{"encoder_fused_qkv": true, "decoder_layers": 8, "decoder_tie_embeddings": false}
Rows from block 4 of the image encoder, named by matrix and row number. Rows with one number belong to one attention dimension. Each number is 128 + 32 x the weight over its row's rms, rounded and kept within 0 to 255. All counts start at 0. After the name is the row's rms in percent of the matrix's.
# q: attention query, key and value (stacked) (encoder.blocks.4.attn.qkv.weight, 384x128, the q third), inputs 0-127
# k: attention query, key and value (stacked) (encoder.blocks.4.attn.qkv.weight, 384x128, the k third), inputs 0-127
q.37 087 [125  90 101  92  93 137 106  93  81 111 148 150 143  85 154 136 117 143 143  78  98  93  93  89  77  95 129 143 127 172 154 132 162 139 118  97  97 198 140 146 178 103 143 138 155 148 123 184 157 122 147 151 120 135 173 174 152 106 179 107  96 140 161  78 118 118  96 138 150 140 110 106 171  84 125  62 147 140 163 145  66 155 136 142  76 155 131 168 126 132 152  85  96 134  31 165  95 157 176 192 143 110 150 166 178 113 125 127  91 144 177  79 115 130 143 197  92 172 155 134 118 101 159 168 138 102 140 174]
q.38 093 [ 98 141 174  82 123 126 141 125  97 111 122 178 113 105  98  60 125 157 136  98 116 164 142 129 114  56 115 101 114 127 138 194 136  79 189 153  50  78 150 119 158  94 198 118 168  71 222 123  89 108 136 133 118 170  91 160 152 139 145 176 133 127 105 180 146 119 159 155 103 156 162 112 133 121 149 147 142  95 130 101 146 108 123  86 159 141 125 109 134 179 135 152  96 122 150  97  71  70 172 139 187 104 127 108  91 125 136 124 127 149 126 117  69 129 141 151 108 132 112 152 132 105 207  83 168 180 145 140]
q.39 085 [170  96 129 104 156 122 126 132 102 161 152  10 133 101 173 179 155 147 107 114  77 135  93  97 126  77 144 135 125 133 111 102 128 168 121 120  81 184 156 183  97 145 112 128 121 127 113 142 156  80 185 181 128 123 162  75 129 100 112 108 140 155 139 115 138  86  86  64 136 102 162 125 128 127 147 104 128 172 117  94 132 175 154 124 126 119 106 108  39 161 105 138 106 108  72 118 177 133 119 108 102 179  54 132 147 150  80  53  99 139 162 153 127 131 139 115  99  75 159 137  94 106  69 130 133 124 153 158]
q.40 115 [ 88  99 119 140 136 169 152 156 119 125 109 127 145 112 160 108  93 169 191 117 154 144 160 125 104 124 132  77 141 147  89 148 136 121 181 120 111  68  96 105  83 113 161 144 163 101 200 117  95 158  80 141 153 152 127 143 116 237 125 177 145  84 158 131 148 120 166 184 121 166  83 107 145 150 136 138  91  98 122 137 103  91  83 107 106  88 168 180 108 169 148  77 145 133 143 191 132 110 171 107 105  61 181  83 107 146 132 116 136 127 161  94  55 132 149 145 101 162 160  99 142 124 159  79 122 132 185 157]
q.41 101 [192 112  83 130 118  86  85 139 135 149 148  77 123  86 137 170 165 105 102 161 132 162  57 119  94  95 124 134  99 138  91 141 157 132  79 127 143 149 156 189 166 159 141 103 131 102  65 167 164  61 185 166 139 121 159 128 118 101 156  84 140 136 169 177 166 140  52 115 118 124 169 154 122  67 139  51 130 124 103 150 145 171 125 148  97 158  88 100 143  60 108 107  90 119 118 101 158 129  99 126 131 174 143 142 169 141 111 152 134 136 137 111 188 133  96  95 171 125 154 190 155 155 159 183 114 101 132 133]
q.42 103 [102  92  83 108 148 184 188 121 146  86 125 176  96  96 131 105  68 151 118  86 105 169 126 161  79 102  98  77 153 146 170 106 179  84 153 116 121  52 131  87 101 123 120 167 188 121 174 123  65 105  84  78 160 127 120 140 117 172 116 182 125 145 115 105 112 121  68 169 124 165 122  86 137 108 166 100 110  50 124 165 122  66  96 122 118 110 141 141 104 146 134 139 129 111 131 153 101  98 194 136 117  60 193 139 100 142 128 115 123 104  94 185  78 124 115 173 112 134 156 152 141 100 138 141 138 141 142 122]
q.43 086 [163 143 142 112 136  96  97 106 164  48 168  90 140 160  80  92 153 188 145 126 114 113 168 112 100 108 131 123 122  64  81 180 139 135 105 154 116 140 197 163 117 153  77 119  98 133  86 114 135 164 174  95  98 162 108 116 142 109  99 116 111 125  91 180 140 124 101  41 102 114 158 152 148 143 132 149 101 156  76  74  94 185 136 102  90 183  93 148 106  97 120 117 169 108  79 156 176 147  78  92 163 123  95  96  98 109 146  85 145  96 193 119 149  86  99 110 118  70 136  91 154 112 118 106 112 141 119 110]
q.44 090 [116 144  80 139 158  91 109 143  70  93 150 128 130 193 117  79 179 130 141 172 112 103 138 135 174 121 171 152  93 120  67 177  56 129 111 114 108 174 183 145 117 146  96 113  88 127  92  99 125 130 149 106  73 106  97  87 115  84 127  99 144 132 131 108 113 104 104 112 182  85  94  94  78  92 193 204  78 160 160 117  78 163 151 132 138 143 100 140 163  80 138 129 132 107  90 109 153 135 130 120 135 162  80 125 100 130 152  99 128  79 171 152 186 137 133 103 154 128 112  82 106 192 106  91 125  89  81  99]
q.45 088 [167 143 151 151 172  67 109 153 167 170  92 151 166 169 142 136 117 137 101 114 104 103  83 103 117 139 103 140 118 170 145 141 131 148 179 124 109 200 135 155 149 147 100 100  85 153 106 164 162 177 101 169  75 139 147 133 101  84 151  75 105 152 129 162  94 115 102  92 117 128 141  92  74 165 122 112 182 201 147 132 113 171 138 103 110 112 127  88 101 118 133 160 181 150  75 166 153 171 133 195 135 163  61  95 154 157 113 128 107  97 168 129 140 158 112 160 100 132 121  46  59 110 152 128 142  91 161 171]
q.46 088 [103 128 120 155 113 142  98 179 127 132 129 102 132  85 150 110  82 196  99  63  98 150 167  72  97 158 121  98 130 134 103 121 137 161 144 117 169 156 104 124 126 146  79 142 126 129  93 114 131  86 145 138 141 114 194 179 138 114 177 126 108  98 153 136 129 138 116  91 145 222 119 161 108 107 125  68 145 121 110 190 106 122 101  88  63  99 143  89  89 126  89  60 128 142  94 127 169 140 169 128 166 150 146 184  81 168 137 170 189 101 102 116 104 201 145 188 118 154 132 137 102 153 115  72  78 128 139 148]
q.47 085 [128 172 111 170 122 139 159 135 112 131 104 163 146 104 129 203 176  90 132 131 137 105 119 134  67 133 129 178 139  70 139 104 128  89 132 117 130 116 132 124 154  82 190 162 168 138 201 122 142 171 139 167 119 101 110 113 138 174 114 114  97 118  89 144  87 167 155 223  99  80 195 146 123 120 151  97  74 118  91 142 168 133 108 130 155 213  93  89 127 126 144  91 166  62 142 102  84 149 106 147 122 141 130 132 151 136 167 107 156 156 165 161 144 101 124 163 173 166 118  89 144  73 141 159 169 161  93  92]
q.48 099 [124 156 165 115 124  70 143 153  88 127  81 124  94 135 124 117 103 113 128 115 118 125 133 111 167 134 163 120 145 123 202  91  69 116 102 122 136 140 167 193 177 131 145 124 161 130 159 100 167 155 152 147 118  78  67 125 112 156 123 116 117 132  65 145 130 134 127 107 161 106 140 144 168 173 130 121 137 103 156  83 137 126 206 160 134 178 195 137 114 175  88 164 182 168 160  79  89 161  77  73 121 157 101  40 101 114 154 139 178  69 127 157 136  87 154 123 166  78 108 118 118 129 127 205 135 104 118 128]
q.49 101 [181 125 181 143 140 162 116 143 152 149 119 115 102 119 121 128  73 187 136 104 111 128 158 117 103 134 117 136 147 113 126  73  93  96 147 135 157 160 106 136 141 122 120 131 133 196 173  87 108 134 118 102 135 104  94  58 154  93 120 124  97 114 117 102 156  94 122  84 157 124 137 149 162 157 150  60 188 148 135  86 137  94 139 133 153 150  88 122 150 191  83 121 130 118 119  98  87 169 108 142  74 164  81  43 151 144  65 103 143  94 134 162 131 127 115  94 102 109 102 168  85 178 223 179 141  98  99  58]
q.50 088 [153 101 130 154 124 174 103 129 121 138 132 154 132 103  75 142 128 142 128 117 150  86 127 133 161 131 180 148 149 158  98 104 101 129 119  94 121 153 135 126 146 144 121 144 145 146  74 115 202 126 159 125 134 107 175 120 118 165 115  83 113  81 113 123  74 166 137 150 150 186 123  90 171 165 106 103 119 206 173 129 112 142 156 134 149 166 127  98 142 105  85 171 146  94 106  64 118 130  73  68 108  93  95  30 107  86 148  90 203  95 162 178 167 152 150  92 160  82 114  91  84  97  96 156 155  71 129 157]
q.51 108 [206  95 198  96 101 120 115 186 147 148 141  46 122 105 119 138 154 122  98 116  98 132 122  53 153 149  87 185 119 148 135 153  91 106 124 117 152 173 102 124 135 109 115 166  85 127 101 147 158 102 150  87 152  65 167  87 108 135  96  87 106 140 169 114 106 139  90 115 115 121 152 164 110  99  99 186 140 175 154 129 138 131 141 125  82 158 134 138 149 144 112 125 145  95 124  77 119 146 103 146 111 177  98  63 193  99  91 100 161 103 148 122 151 111 111  93 100 103  77 153 102 132 105 121 233 146  76 115]
q.52 107 [177 108 170 108 149 137 137 129 122 140 116  42 110 156 102 190 148 134 130 167 111 123 154  78 120  99  90 175 157  94 138 152 110  85  91 100 139 196 110 174 109 132 136 162  90  97 136 126 113 134 164 127 169 107 145 138 131 106 135  87  56 172  79 120 110 151 106  85 157 141 123 123 134 101 120 118 184 136 180 156 159 135 128 151 127 204 106 123 145 165 113 108 144  70 101  84 124 175 155 124  95 115 128  94 184  90 149 124 198 143  87 135 129 138 111  75 114 158  78 168  77 122 148 166 221 150 105 120]
q.53 109 [189  94 149 101 130 134  92 116 145 160 124 150 156 103 132 137 149 126  97 119 125 182 138  86 159 127  89 126 159 151  87 113 114 133 121 104 143 183  91 142 156 113  90 190 100 185  82 102 141 143 124  85 103 157 150 111 153 124  73  85 111 122 159  89 139 140 128  90 102 146 126 127 129  97  81 122 175 168 106 151 103 194 184 140 143 130 131  61 111 139  73 157 121  70 111 145 150 149 103 191 130 183  65  94 173 107  77 104 196 133 172 147 172 166 113  78 102 123 153 129 116  52 149  91 168 118  92 118]
q.54 090 [147 134 147 190 131 148 148  88  87 159 163 154 135  90  79 107 191 102 100 121 159 171 216 146 148 115  93 175 117 197 156  87 142 165 147  96 113  83 132 105 130  70 133 163  98 168  84 128 169 126 120 115 106 166 115  68 114 163 108  92 144 103 152 130 170 118 125 140 115 153 130  83  98 101 115 140  88 172 130 117 109 117 174 105  96  97  55 150 145 123 123 158 129 106 108 148 163 104 185 154 182 118 113 141 105 157 124 140 190 171 175 156 141  98 170 120 198 125 179 123 151 114  79  84 107  94 128 141]
q.55 118 [159 115 119 156  65 126  62 163 167 143  92  48 106 131 113 179 149 138 135 155  77  68 133  99 144 127 150 154 148 134 151 132 118  79 103 152 149 160  72 140 120 108 157 145 103 104 115 132 118 118 158 116 217  89 167 147 100 122 102  85  79 143 144 158 128 138 111 135 141 156 137 163 127 135 107 115 184 154 157 133 152 125 147 141 106 167 117 119 100 161 114 168  92 118 123 122 169 160  67 163 104 162  93  72 197  68 125 104 210 126 130 107 198 157 107 120 130  94 112 118 117  91 121 151 204 116  78 134]
q.56 100 [113 123  82 157  82 114 181 104 142 157 149 108 101 100 101  64 116  77 147 142 154 166 132 120  86 102 142 118 109 126 119 143 155 163 131 131 111 128 153 137  76 126 117 107 150 145 170 156  61 117 110 137  96 145 112 137 108 184 163 184 161  98  77 183 147 101 166 121  90 118 143  75 109  76 141 114 137 164  83 143  86 143 107 104 161 110 115  95 129  95 121 136 119 187 148 147 138 164 185 117 119  96 103 123 108 201 131 187  29 142 103 171  80 106 140 165  81 189 165 119 125  72 139 104  88 117 175 140]
q.57 096 [ 63 137  80 119  92 105 151 123 126 151  95  63 152  69  94 182  82 126 150 159 150  88 123 124 105 101 162 142 137 111  97 170 156 138 101  92 115 142 130 112 117 137 148 106 144  81  66 113 189  96 163 147 157  70 163 131 110 164 167 122 176 141 194 133  78 168 118 172 146 126 185 133 158 130 126 131 118 137  97 134 157  92 143 122  40 176 101 145 108  82 157  70 156 137 179 149 170 185  59 106 112 138 143 142 125 135 119 121 127 149  89 120 129 135 140  83  95 139 101  79 111 116  74  83 100 151 163 141]
q.58 083 [174 186 148 154 147  80  80 120  67 102 150  82  93 102 142 192 158 119 122 116 101  72  99 173 130 120 145 108 194  78 127  96 103 143  99 152 133 149 151 151 100 110 134 166  87 119 157 125  64 153 127 152 105 126 169  65 107 113 128 114 150 172  84  99 139 111 112 124 117 143 130 118 152 168 143 153 127 165  77  36  88 123 134  74 146 134 157 125 103 141 204  86 105 138 120  98 145 135  97  91  74 125 106 141  78 114 164  95 141 116 118 168 139 163 100 129  85 151  70 115 157 197 172 137 129 136 160  98]
q.59 092 [160  69 199 141  85 175  88 149 137 160 127 118 169 132 180 112 155 116 106 168 107 181 177  85  85 185  93 118 160 121 142 100 114 118 122  86 175 150  99 110 117 101 100 127 129 164 137 151  83 122 135  61 187 148 111 147 106  97 124 134  95 161 120 125 181  91 138 118  63 129 148  75 138 108 119 104 130 165 137 137 152 142 136 136 186 123 106 158  76 158 129 193 103  77 140 116 104 148 122 145  58 120 141 127 174 136  89  89 123 140 118 176 134  84  94 106 133  52 154 155 122 115 171 142 193 103 113  80]
q.60 083 [106 127 117 120 144  98  99 105 119  98 108 171 135 106  95  86  80 182 124 114 145 145 128 183 148 117  78 159 103 103 103 115  96 114 168 120 149 106  53 138 158 152  66 141 163 146 168 126  42 123 121 145 120 142 149  90 111  37 140 179 161 129  96 119 152 154 153  92 155  99 146 132 151 150 134 123 152  26  88 117  91 106  98 115 206 113 200 138 165 116 147 143 161 123 154  69 127 172 158 127  99 106 122 141  71 151 128 144  73 128 142 140 155 173 107 148 117 108 104 107 139 103 117 157 116 139 200 133]
q.61 103 [156 143 189  92 128 134 131 160 156 115 153 126  89 151 105 174 120 145 107 168 123  87 107  83  51 138 131 158 149  96 118 147  94  62  81 135 133 166  71 144 132 149 104 156 126 111  68 126 119 153 134 166 169  43 118 122 117  95  93  65 107 146 144 121 115 110 124 112 136 139 170 153 156 139 117 135 128 134 142  88 129 127 150 136 160 155 138 126  77 167 100 170 102 132 124  98 102 167  94 190  56 151 137  87 174  97  85 105 153 147  91 116  98 158  93  79 101 137 108 177  85 164 109 142 228 106  88 110]
q.62 091 [162  81 111 117 144 101 187  63 137 108  93 139 134 118 180  79 139  92  80 111  91 129 184 113  97 133 196  90  99 136  86 117 170 115 146  99 100  80 141 123 105 130 144 140 142 175 152 115  37 111 126  70 156 192 138 155 147 134 160 160 163 116 131 150 150  72 129 112  41 179 136 111 172 115 107 126 122 132 108 168 151 120 120  91  93  98 140 106 120 157 153 105 104  96 110 189 146 124 117 147 142 124 184 153 114 176 124  91 117 148 219 147 112 131 141 106 144 186 169 147 128 164  90 125 163 121 152 123]
q.63 100 [142 101  90  53 115 149 110 140 165  93 147  73  97 140 112 155 135 129 160 116 160  91 115 144 103 100 122  81  97  94 162 168 144 110 111 155 143 124 121 106 124  97 176 117 162  64 145 163 118 114 183 161 146  61 175 168 104  96 175 128 121 170 164 108 164 151 103 128 164 116 135 134 134 163 198 157 113  76 112 142 127 138 153 111 181 142 155 118 100  83 153 132 134 129 139  90  97 125 109 134 139 106 166 187 100  83 115 156 133 123  55  95 126 159  97 106 114 200  60 179 145 209 146 105  92 174 113 106]
k.37 089 [136 124 117  85 134 128 120 170  52 148 123 161 141  99 129  82 170 127 147  89 109 138 111 138 130  94 154 102  78 158 167 116  74 182 100 176 101 185 207 137 149 146  84 157 146 133 100  93 150 170 101 146  54 121  72 131 191 129 129 164 120 151 102  91 153 153 138 100 138  78 147 161 115 174 168  68 136 109 147 127  89 131  87  54 106  58 179 128 139 110 105 132  69 142  42 106 102 117 110 115 136 187 126 140 117 115 156 147 141 134 144 128 147 132 123 130  86 147 138 126 120 154 132 141  95 115 153 190]
k.38 111 [ 83 131 119 150 139  79 134 139 110 119 162 129 129 151 138 145 154 177  62 139 142 166  91 109 150 134 104 128 150 104  89  93 118 139 156 137  77 102 115 145 174 150 106 123 140  76 109  54 182 103 222 133 104 101 120  84 152 112 158 108 153  68 166 145 161 135  70  81 135 108 131 102 100 113 141 133 140 116 112 139  63 165 173 185  92 108 146 150 118  93  95 124 107 173 109 108 149  87 145 152 149 118 139 113 125  85 107 126 129 165  98 104 173 128 103 103 111  48 154  23 137 128 110 134  68 177 156 137]
k.39 103 [136 137  94  73 111 156 116 149 155 127  85 140 101  58  73 107  77  98 143 164  78 137 134  53 142 104 178 111 118 135 205 135  88 158 147 128 150 177 178 112 100  92 143 159  92 117 151 144  87 120  99 131 162 178 128 140 123 135 131 145  80 169 135 103 133 142 155 180  83 131 174 133 166  41 128  95 140 142 136 137 114 103  95  63 119 103 102 169  99 139 157 154 157 140 106 105  60 122 178 121 110 157 108  93 181 130 121 193 128  92 141 130  99 180 135 180 155 157 125 174 125 113 111 120 165  85 113 133]
k.40 127 [106 163 159 149 163  82 155 104  64 114 167 110 152 151 124 131 171 149  87 160 154 163 121 111 126 172  56 174 159  98  79  99 154 165 117 138 131 124 171 148 182 159 145 137 153  80 129  58 167  92 201 116  69 123 136  94 131  90 151 121 152 124  89 136 147 131  71  98 116 157  88 166  72 146 115 193 165  97 124 103  53 133 161 165  89 150 198 128 116 137 125  92 117 134 125 123 134 126 100 128 178 150 119 153 110 108 115  82 100 133 108 115 151  79  93  94  90  95  92  87 127 167 151 146  87 141 114 108]
k.41 120 [121 121  90  71 103 181 112 125 144 163 106 112 102  68 114 137  93 117 195 113 138 112 162 114 100 109 151 108 156  93 179 147 122 152 131 120 140 114 171 122 126  97 162 150 164 150 157 160 142 112  72 165 170 176 111 180 122 157  88 143 108 136 128 112  94 112 154 142 105 108 143 124 123 117 134  34 107 140 127 163 184  77 122  51 161  94  81  93 138  99 134 147 153  97 105 126 100 140 137  82 106 192 176 113 148 126 162 157 179 112 155 162 118 141 127 206 150 149 187 208 114 127 101  89 156  76 136 111]
k.42 126 [131 130 149 182 131  83 149  82  94  90 185 115 153 174 152 111 179 177 134 129 181 134 165 113 163 164  65 161 151 111  93 101 155 133 111 159 133 136 135 170 126 192 106 124 118  95 102  67 167  85 163  97  59 137 159 108 134  54 156  90 170 149 170 124 131 106 113  63 115 109 121  94  68 134 119 143 151 131  94 102  48 159 145 158 103 125 127 105  99 133  97 115 119 146 123 103 209 134  99 117 167 123 134 110 112  98 113  79 109 118 108 136 141  92 131 104 108 101  89  47  82 147 118 117  97 161 134 141]
k.43 104 [183 156 127  92 114 196 124 113 148 155  70 121  94  74  90 102  58 111 121 133 117  63 106  95 166 101 202 141 119 123 165 163 183 129 123 109 140 152 103 111  95  70  84 142 126 148 116 143  70  80  86 140 196 114 153 163 146 164 104 143 131 128 118 149 160 126 177 160 161 157 125 145 185 134  83 117 151 130 111 185 170 135 126  74 161 130 116  93 128 121 111 124 131 102 132  89 100  60 155 150 105 131 118 148 163 177 183 174 174  54 130 145 143 142 120 153 146 111 114 190  96 147 131 118 149 124 144 148]
k.44 086 [149 142  74 119 138 171 120 160 174 130  72 113 106 165 123 159  92 120 141 141  87 120 126 163 163 101 197  80 139 164 153 150 163 115 112 129 139 108 106  84  48  83  98 136  84 183 112 171 106 127  70 167 170 103 139  87 131 143  62 161 100 156 159 117 141 103 157 199 145 109 152 151 182 136  89  87 116  85 132 141 116  67 106 113 192 142 105 126 172 173 139 141 123 115 146 145 111 118 120 139 105 179 136 201 131 172 110 165 157 157 153 121 114 123 114 131 150 179 120 160 126  84 166 121 206 122 113 116]
k.45 107 [160 133 117 108  97 160  85 115 121  97  49 148 123 113 148 112  75  77 202 159 126 109 105 102 167 107 206 100 130 171 168 137  78  68 155 134 136 156 166 102 108  65 128 137  70 151 144 109  83 158  73 186 135 131 127 157 116 151 141 100  84 142  81 122 142 114 191 143 130  89 146 100 173 136 133  75  99 140 130  87 160 114 162  77 128 102 158 132 102 159 127 152 105 118 112 145  92 147 136 138 142 125 147 168 137 156 146 174 105  77 177 168  97 154 163 186 133 123 136 142 155  59 132 145 179 112 136  91]
k.46 090 [159 137  95 148 136 170 128 100  65 100  91 102 154 115 153 146 122  69 187  91  96  59 172 133 121 153 208 118 142  56 109 101 108 104 155 202 104 164 103 134 151 133 108 115 120 140 109  90 103 122  90 130 128  68 120 184 153 125 118 162 168 139  78 147 127 120 157 100  98 114 187 155 130 130 102 108 130 135 105 127 132  97 106  47 168  99 157 131 156  95 111 149 132 167 108  97 163 154 177  84 127 157 119 125  87 163 120 159 143 153 121 153 145  99 123 230 154 132  97 174 136 139 141 136  77 102 169 134]
k.47 089 [ 95  86 123 112 130 108 172 163 168 141 149 185 142 129 119 157 187 151  58 127 150 140 131 115 139 190  51 157  93 149  97 109 137 142 106  93  77  96 170 111 163 121 153  84 167  92 132 133 159 114 235 104 152 155 142 156 113 125 125 110 126 138 144 113 155  76  70 110 166 121 113 117 109 157 149 112 126 145  82 154 137 116 138 139  59 140 134 140 106 174 119 163 172 113 124 135 148 120 104 121 169  88 100 109  94  96 103 138  48  91  80 125 183 139 117  77  94 136 110  96 118  59 150 134 111 151 197 118]
k.48 089 [116 159  99 177 136 124 137 134  82 111 195 153 147  87  80  85 154 131 103  91 170 109 105 173  95 176 142 151 103 176 150 137  82 157 123 163 141 100 217  95 138 168  83 128 100 145  96  86 185 150 150  65  90  74  84 109 157 129 133 148 156  88 184  95 149 134 101  92 147 194 122 141 129 140 125 110 179 152 139 135 125 131 158 153 116 143 123 187 144  97 121 148 140 165 119 112 143  89 118  81 150 124 107 143  94 115 119 148  62 111 120 122 139 142 127 195 136 100 157 145  87  97  80 133  45  86 149 110]
k.49 101 [160 106 167 132 145 133 104  90 129 101 153 223 119 137  92 134 136 148 171 108 109 177 139 161 141 133 116  96 160 165 178 142 114 187 157 148 123 120 172 141 113 133  36 136 134 131  80  95 212 152  93 123 123 170  93 135 126 124 130 110  62 153 104 105  93 107 176  88 120  89  97 132 116 154 191 118 136 135 192  95 139 100 144 151 124 115 122 142 112 138 118 193  58 158  78 123 184 174  90  66 178 165  77 126 124 111 155 156  98 139 129 141  99 124 108 139 131 131 172 128 131 104 144  99  89  94  89 129]
k.50 096 [137 161 108 129 140  97  94 101  76 147 184  98  73 131 134 135 113 104 114 139 154 190  89 117 164 139 122 194 129  76 100  93 131 138  81 109 125 123 182 103 156 145  51 168  61 157  65  64 144 139 161 123  77 151  93 106 128 117 165  86 157 136 112 163  91 103 125  97 149 151 106  85 153 119  65 109 216  71 103 139 103  80 128  77  91 119 161 119 156 140  88 137 149 165 125 119 127  85 109 115 132 163 117 143 112 146 145 112 115 137 180 148 147 178 131 144 174  72 138 122 125 129  67 154 157 107 127 118]
k.51 101 [200  96 135 131 161 112  63 118  70 138 176 112 101 138 137 119 129 129 129  98 142 145  61 184 212 165 136 141 129 110 101 138 112 116 167 132  86 142 158  99 169 117  74 136 120 118  10  45 183  98 139 149 158 157 119  85 197 107 137 143 117 117 118  90 142 176 158 116 180 123  95 130 107 136 128 128 159 166 129 124 123 125 123 127 143 140 166  98 121 152  95 134  80 125  64 114 149 137 116 142 133 218 113  98 147 147 143 138 104 148 117 151 134 133 130 121 165  68 126 112  91 150 124 148 128  96  69 108]
k.52 108 [187 141 130 128 151 103 100 118 111 109 103 152 148 135  75  98 127 106 141 111 122 125  82 127 133 132 137 125 114 145  67 171 143 136 146 129 110 153 119  40 103 102  39 170  61 153  22  81 183 132 147 127 170  92 111 104 186  97 125 109  95 145  70 133 108 135 138 119 115 142  96 125 156 148 144 202 161  77 144 123 154 142 130 132  74 179  87 133 131 128 126 163 170 116  91  99  95  86 123 128 123 164 121 101 103  96 161 147 126 114 150 158 151 131  98 119 132  67 108 148  86 155  76 189 162  83 116 110]
k.53 103 [204  91 146 170 119 103 101 119  65 148 120  72 165 151 165  97 147 131 165  94 128 191 144 106 145 191 142 179 142 135 142 107  71 127 148 162 132 172 153 128 133 118  62 120  82 144  35 153 183 148 154 123 124 136 118 120 174 100 124 158 130 138 120 129 146 158 110  91 135 162  99 120 147 153 117  77 149 175 176 100 179 148 106  99 124 143 146 136  80 133 138 123 110 137  85 150 112 128 157  99 174 228  96 100 116 100  83 136 131 141 166 163 182  88  91  95  77  94 137 114 151 146 166 140 129 117 152 154]
k.54 094 [119  90 103 129  72  99 117 152 107 190 182 102 134  81 174  74 148 139  82 144 148 155 136 123 187 160 133 200 114  70 114  73  92 132 162 110 136 113 169 151 124 123 129 133 171 182 107 114  96 137 145 118 114 158 166 152 157 155 130 142  91 121 132 147 109 104 129 152 120 106 178 110 138  92 182  41 154 129 140 158 141  80 172 129  77  66 119  96 143 170  92 148 129 177 150 107 168 180 175 150 114 170 133 135 138 170 137 135 118 131 199 134 121  42 136 115 157  94 147 125 160 117 132 152 116  96 176 147]
k.55 119 [163 107 103  81 154 103  63  92  69 121 110 130 134 169 108 136 152 102 113 142 136 158 108 102 153 146 125 151 102 122 103 114  99  90 179 214 165 142 151 128 103 136  78 172  83 132  37 109 162 129 173 135 134  88 135  37 145 113 140 132  86 163  90 105 133 157 146 129 118 167 122 125 189 169  91 150 138 123 156  76 106 127 138 148 151 157 154 141 180 135 155 141 106  77  85 107 133 121 149 113 158 211 111 106 128  87  75 106  68 149  96 152 148 157 143 138 124  93  76 176  78 129 133 150 141 100 110 141]
k.56 098 [ 78 147 120  89 145 127 138 159 144 143 103 105 126  83 162 133  90  65 135  91 170  90 127  77  84  74 117 146 163 113 140 150 166  92 126 132  92  82  88 115 108 118 187 196 132 142 152 169  72 119 124  93 191 199 128 163 104 143 118 144 152 104 132 141 118 134 133 166 114 126 198 116  90 125 122 128  38  59 105 166 140 129  87  91 110 120  78 103 138 115 120  72 107 114 131 133 121 158 143 106 117 112 101  91 161 146 119 109 174 147 132 101  85 111 142 207  74 173 143 131 174 120 150  94  92 154 151 103]
k.57 099 [124 175  84 116 134 137 146  85 144 174 154  85 122 154 128 118 113  77  99 127 133  37  99 155 126 144 116 158  87  69  90 126 104  39 161 102 162 145 118 119 194 112  80 120 104 119 127 124  99 104 185 140 163 122  93 117 120 119 106  94 158 107 148 172  83 111  96 153 185 214 145 162 121 117  98 133 165  98 138 207 155 143 104 160 106 171  91  83 115 160  67 118 145 148 142 101 127 174 143 179 141 118 141  81 157 144  90 115 133 133 110 141 126 183  89 153 102 115 132 142 133  85 118 119 190 135 102 146]
k.58 076 [102 119 120 158 151 115 111 166 164 116 183 108 131 132  91 167  58 103 123 125 138  98 144  91 129 120 146 108  95 144 129 204 139 164 166 105 129  84 136 123 148 125  89 152 117 139 110 144  68 102 128  97  94  81 140  69 128 148 133 174 171 108  72 176  75  86 133 124 172 166 138 114  66 149  90  95  83 178 102 163  83 162 129 122 120 160 136 104 103  47 106 151  86 131 154  95  95 124 105 155 177  78 127 112 120 112 127 113 133 183 128 146  78 137 151 108 166 107 131 188 161 114 102 124  54 168 138  65]
k.59 096 [188 129 102 134 162 137 160 124 119 111  95 173 119  93 129 161 148 129 130 147  94 191 173 115 145 153  98  99 156 136 120 124 140 183 108 199 231 115 121 125  83 102  97 133 120  99 117 120 164 143 118  99 131 135 131 112 185 124 131 186 120 118  81  67 115 151 171 114 109  50 159 141 101 133 152 119 119 192 145  69 171 102 143  89 171 124 117 144 109 210 122 184 128 101  74 151 157 117 170 102 127 132  88 138  88 123 133 137 132 102  89 129 136  97 106 188  96 198 151 110  88 181 131 117 131 118 152 107]
k.60 086 [ 83  79 164 202 170 148 153 193  98  99 111 163 136 143 155 192 139 139 148  38 140 119 146 195 207 148 150 143 151 135 168 203 165 156  95 103  66 114 105 176 148 118 191 103 146 130 145 155 137 151 126  68 101 105  96 155 100 110 123 105 106 159  88 113 137  90  91 141 138  70 122 120  97 106 156 152 146 131  91 100 146 104 138 144 131 152 155 139 108 101 202 131 120  98  92 138 133 135 120 192 106 106 179 151 123 141 150 171 175 161 131 152 111 121 129 132  78 119  86 123 152 109 153 104 122 157 134 126]
k.61 094 [183 133 145 139 197 111 107 127  92 112 139  92 114 152  91 154 102 113 137 139  79 104 148 144 122 112 154 138 130 103 112 139  88  78 166 142 107 164 157 127 149 116  33 136 119  52  67  80 153 138 140 127 134 107 152  40 128  83 126 102 142 148  83 142 103 116 151 118 162 133  94 145 133 143 130 176 203 157 173  86 132 154 131 141 112 195 175 177 135 132 138 164 135  98  68 106 122 110 118 100 150 150 113 124 117 131 134 153 164 172 119 198 132 106  85  97 119  89  68 130 113 165 165 159 148  65  76 121]
k.62 089 [ 99 127 149 130  60 156 161 206 131 139  86 108 135 124 117 135 104  88 115 133 100 112 100 102 120 168 127 147 129 143 113 138 143  95 145  90 125 132 120 117 113 121 160 134 159  81 187 193  68 146  61  95 183 126 158 164  64 175 137 152  63  94  69 128 158 113 116  95 126  55 169 123 141 130 106 143 131 151 129  79 123 147 130 135 157  94 134 106 142 189 139 106  84  71  97 140 122 136 155 145  99  85 172 106 162 143 114  63 192 120 163 115  73  92  95 118  94 168 104 161 150 112 153 181 119  75 128 124]
k.63 104 [122 139 140 134 155 124 148 146 165 110 110 112 124 159 143 180 126 134 153 130 111  56 174 157  73 102 106  88 125 172 103 172 154 158 137  96  93 158  63 103 131  60 127 105 100 105 187 106 129 181 137 131 144 113 164  71  91 161 162  93 113 150  91  60 120 104 137 173 165 171 118 172 107 160 166 159  96 136 120 109 120 154 130 182 131 204 140 147 122 130  93 135 173 100 155 155  85 160  41 171 105 115 115 129 137  99 130 160 167 169  98 109 107 184 121 122 105 117  97 123 151 202 110 116 151 180 114 105]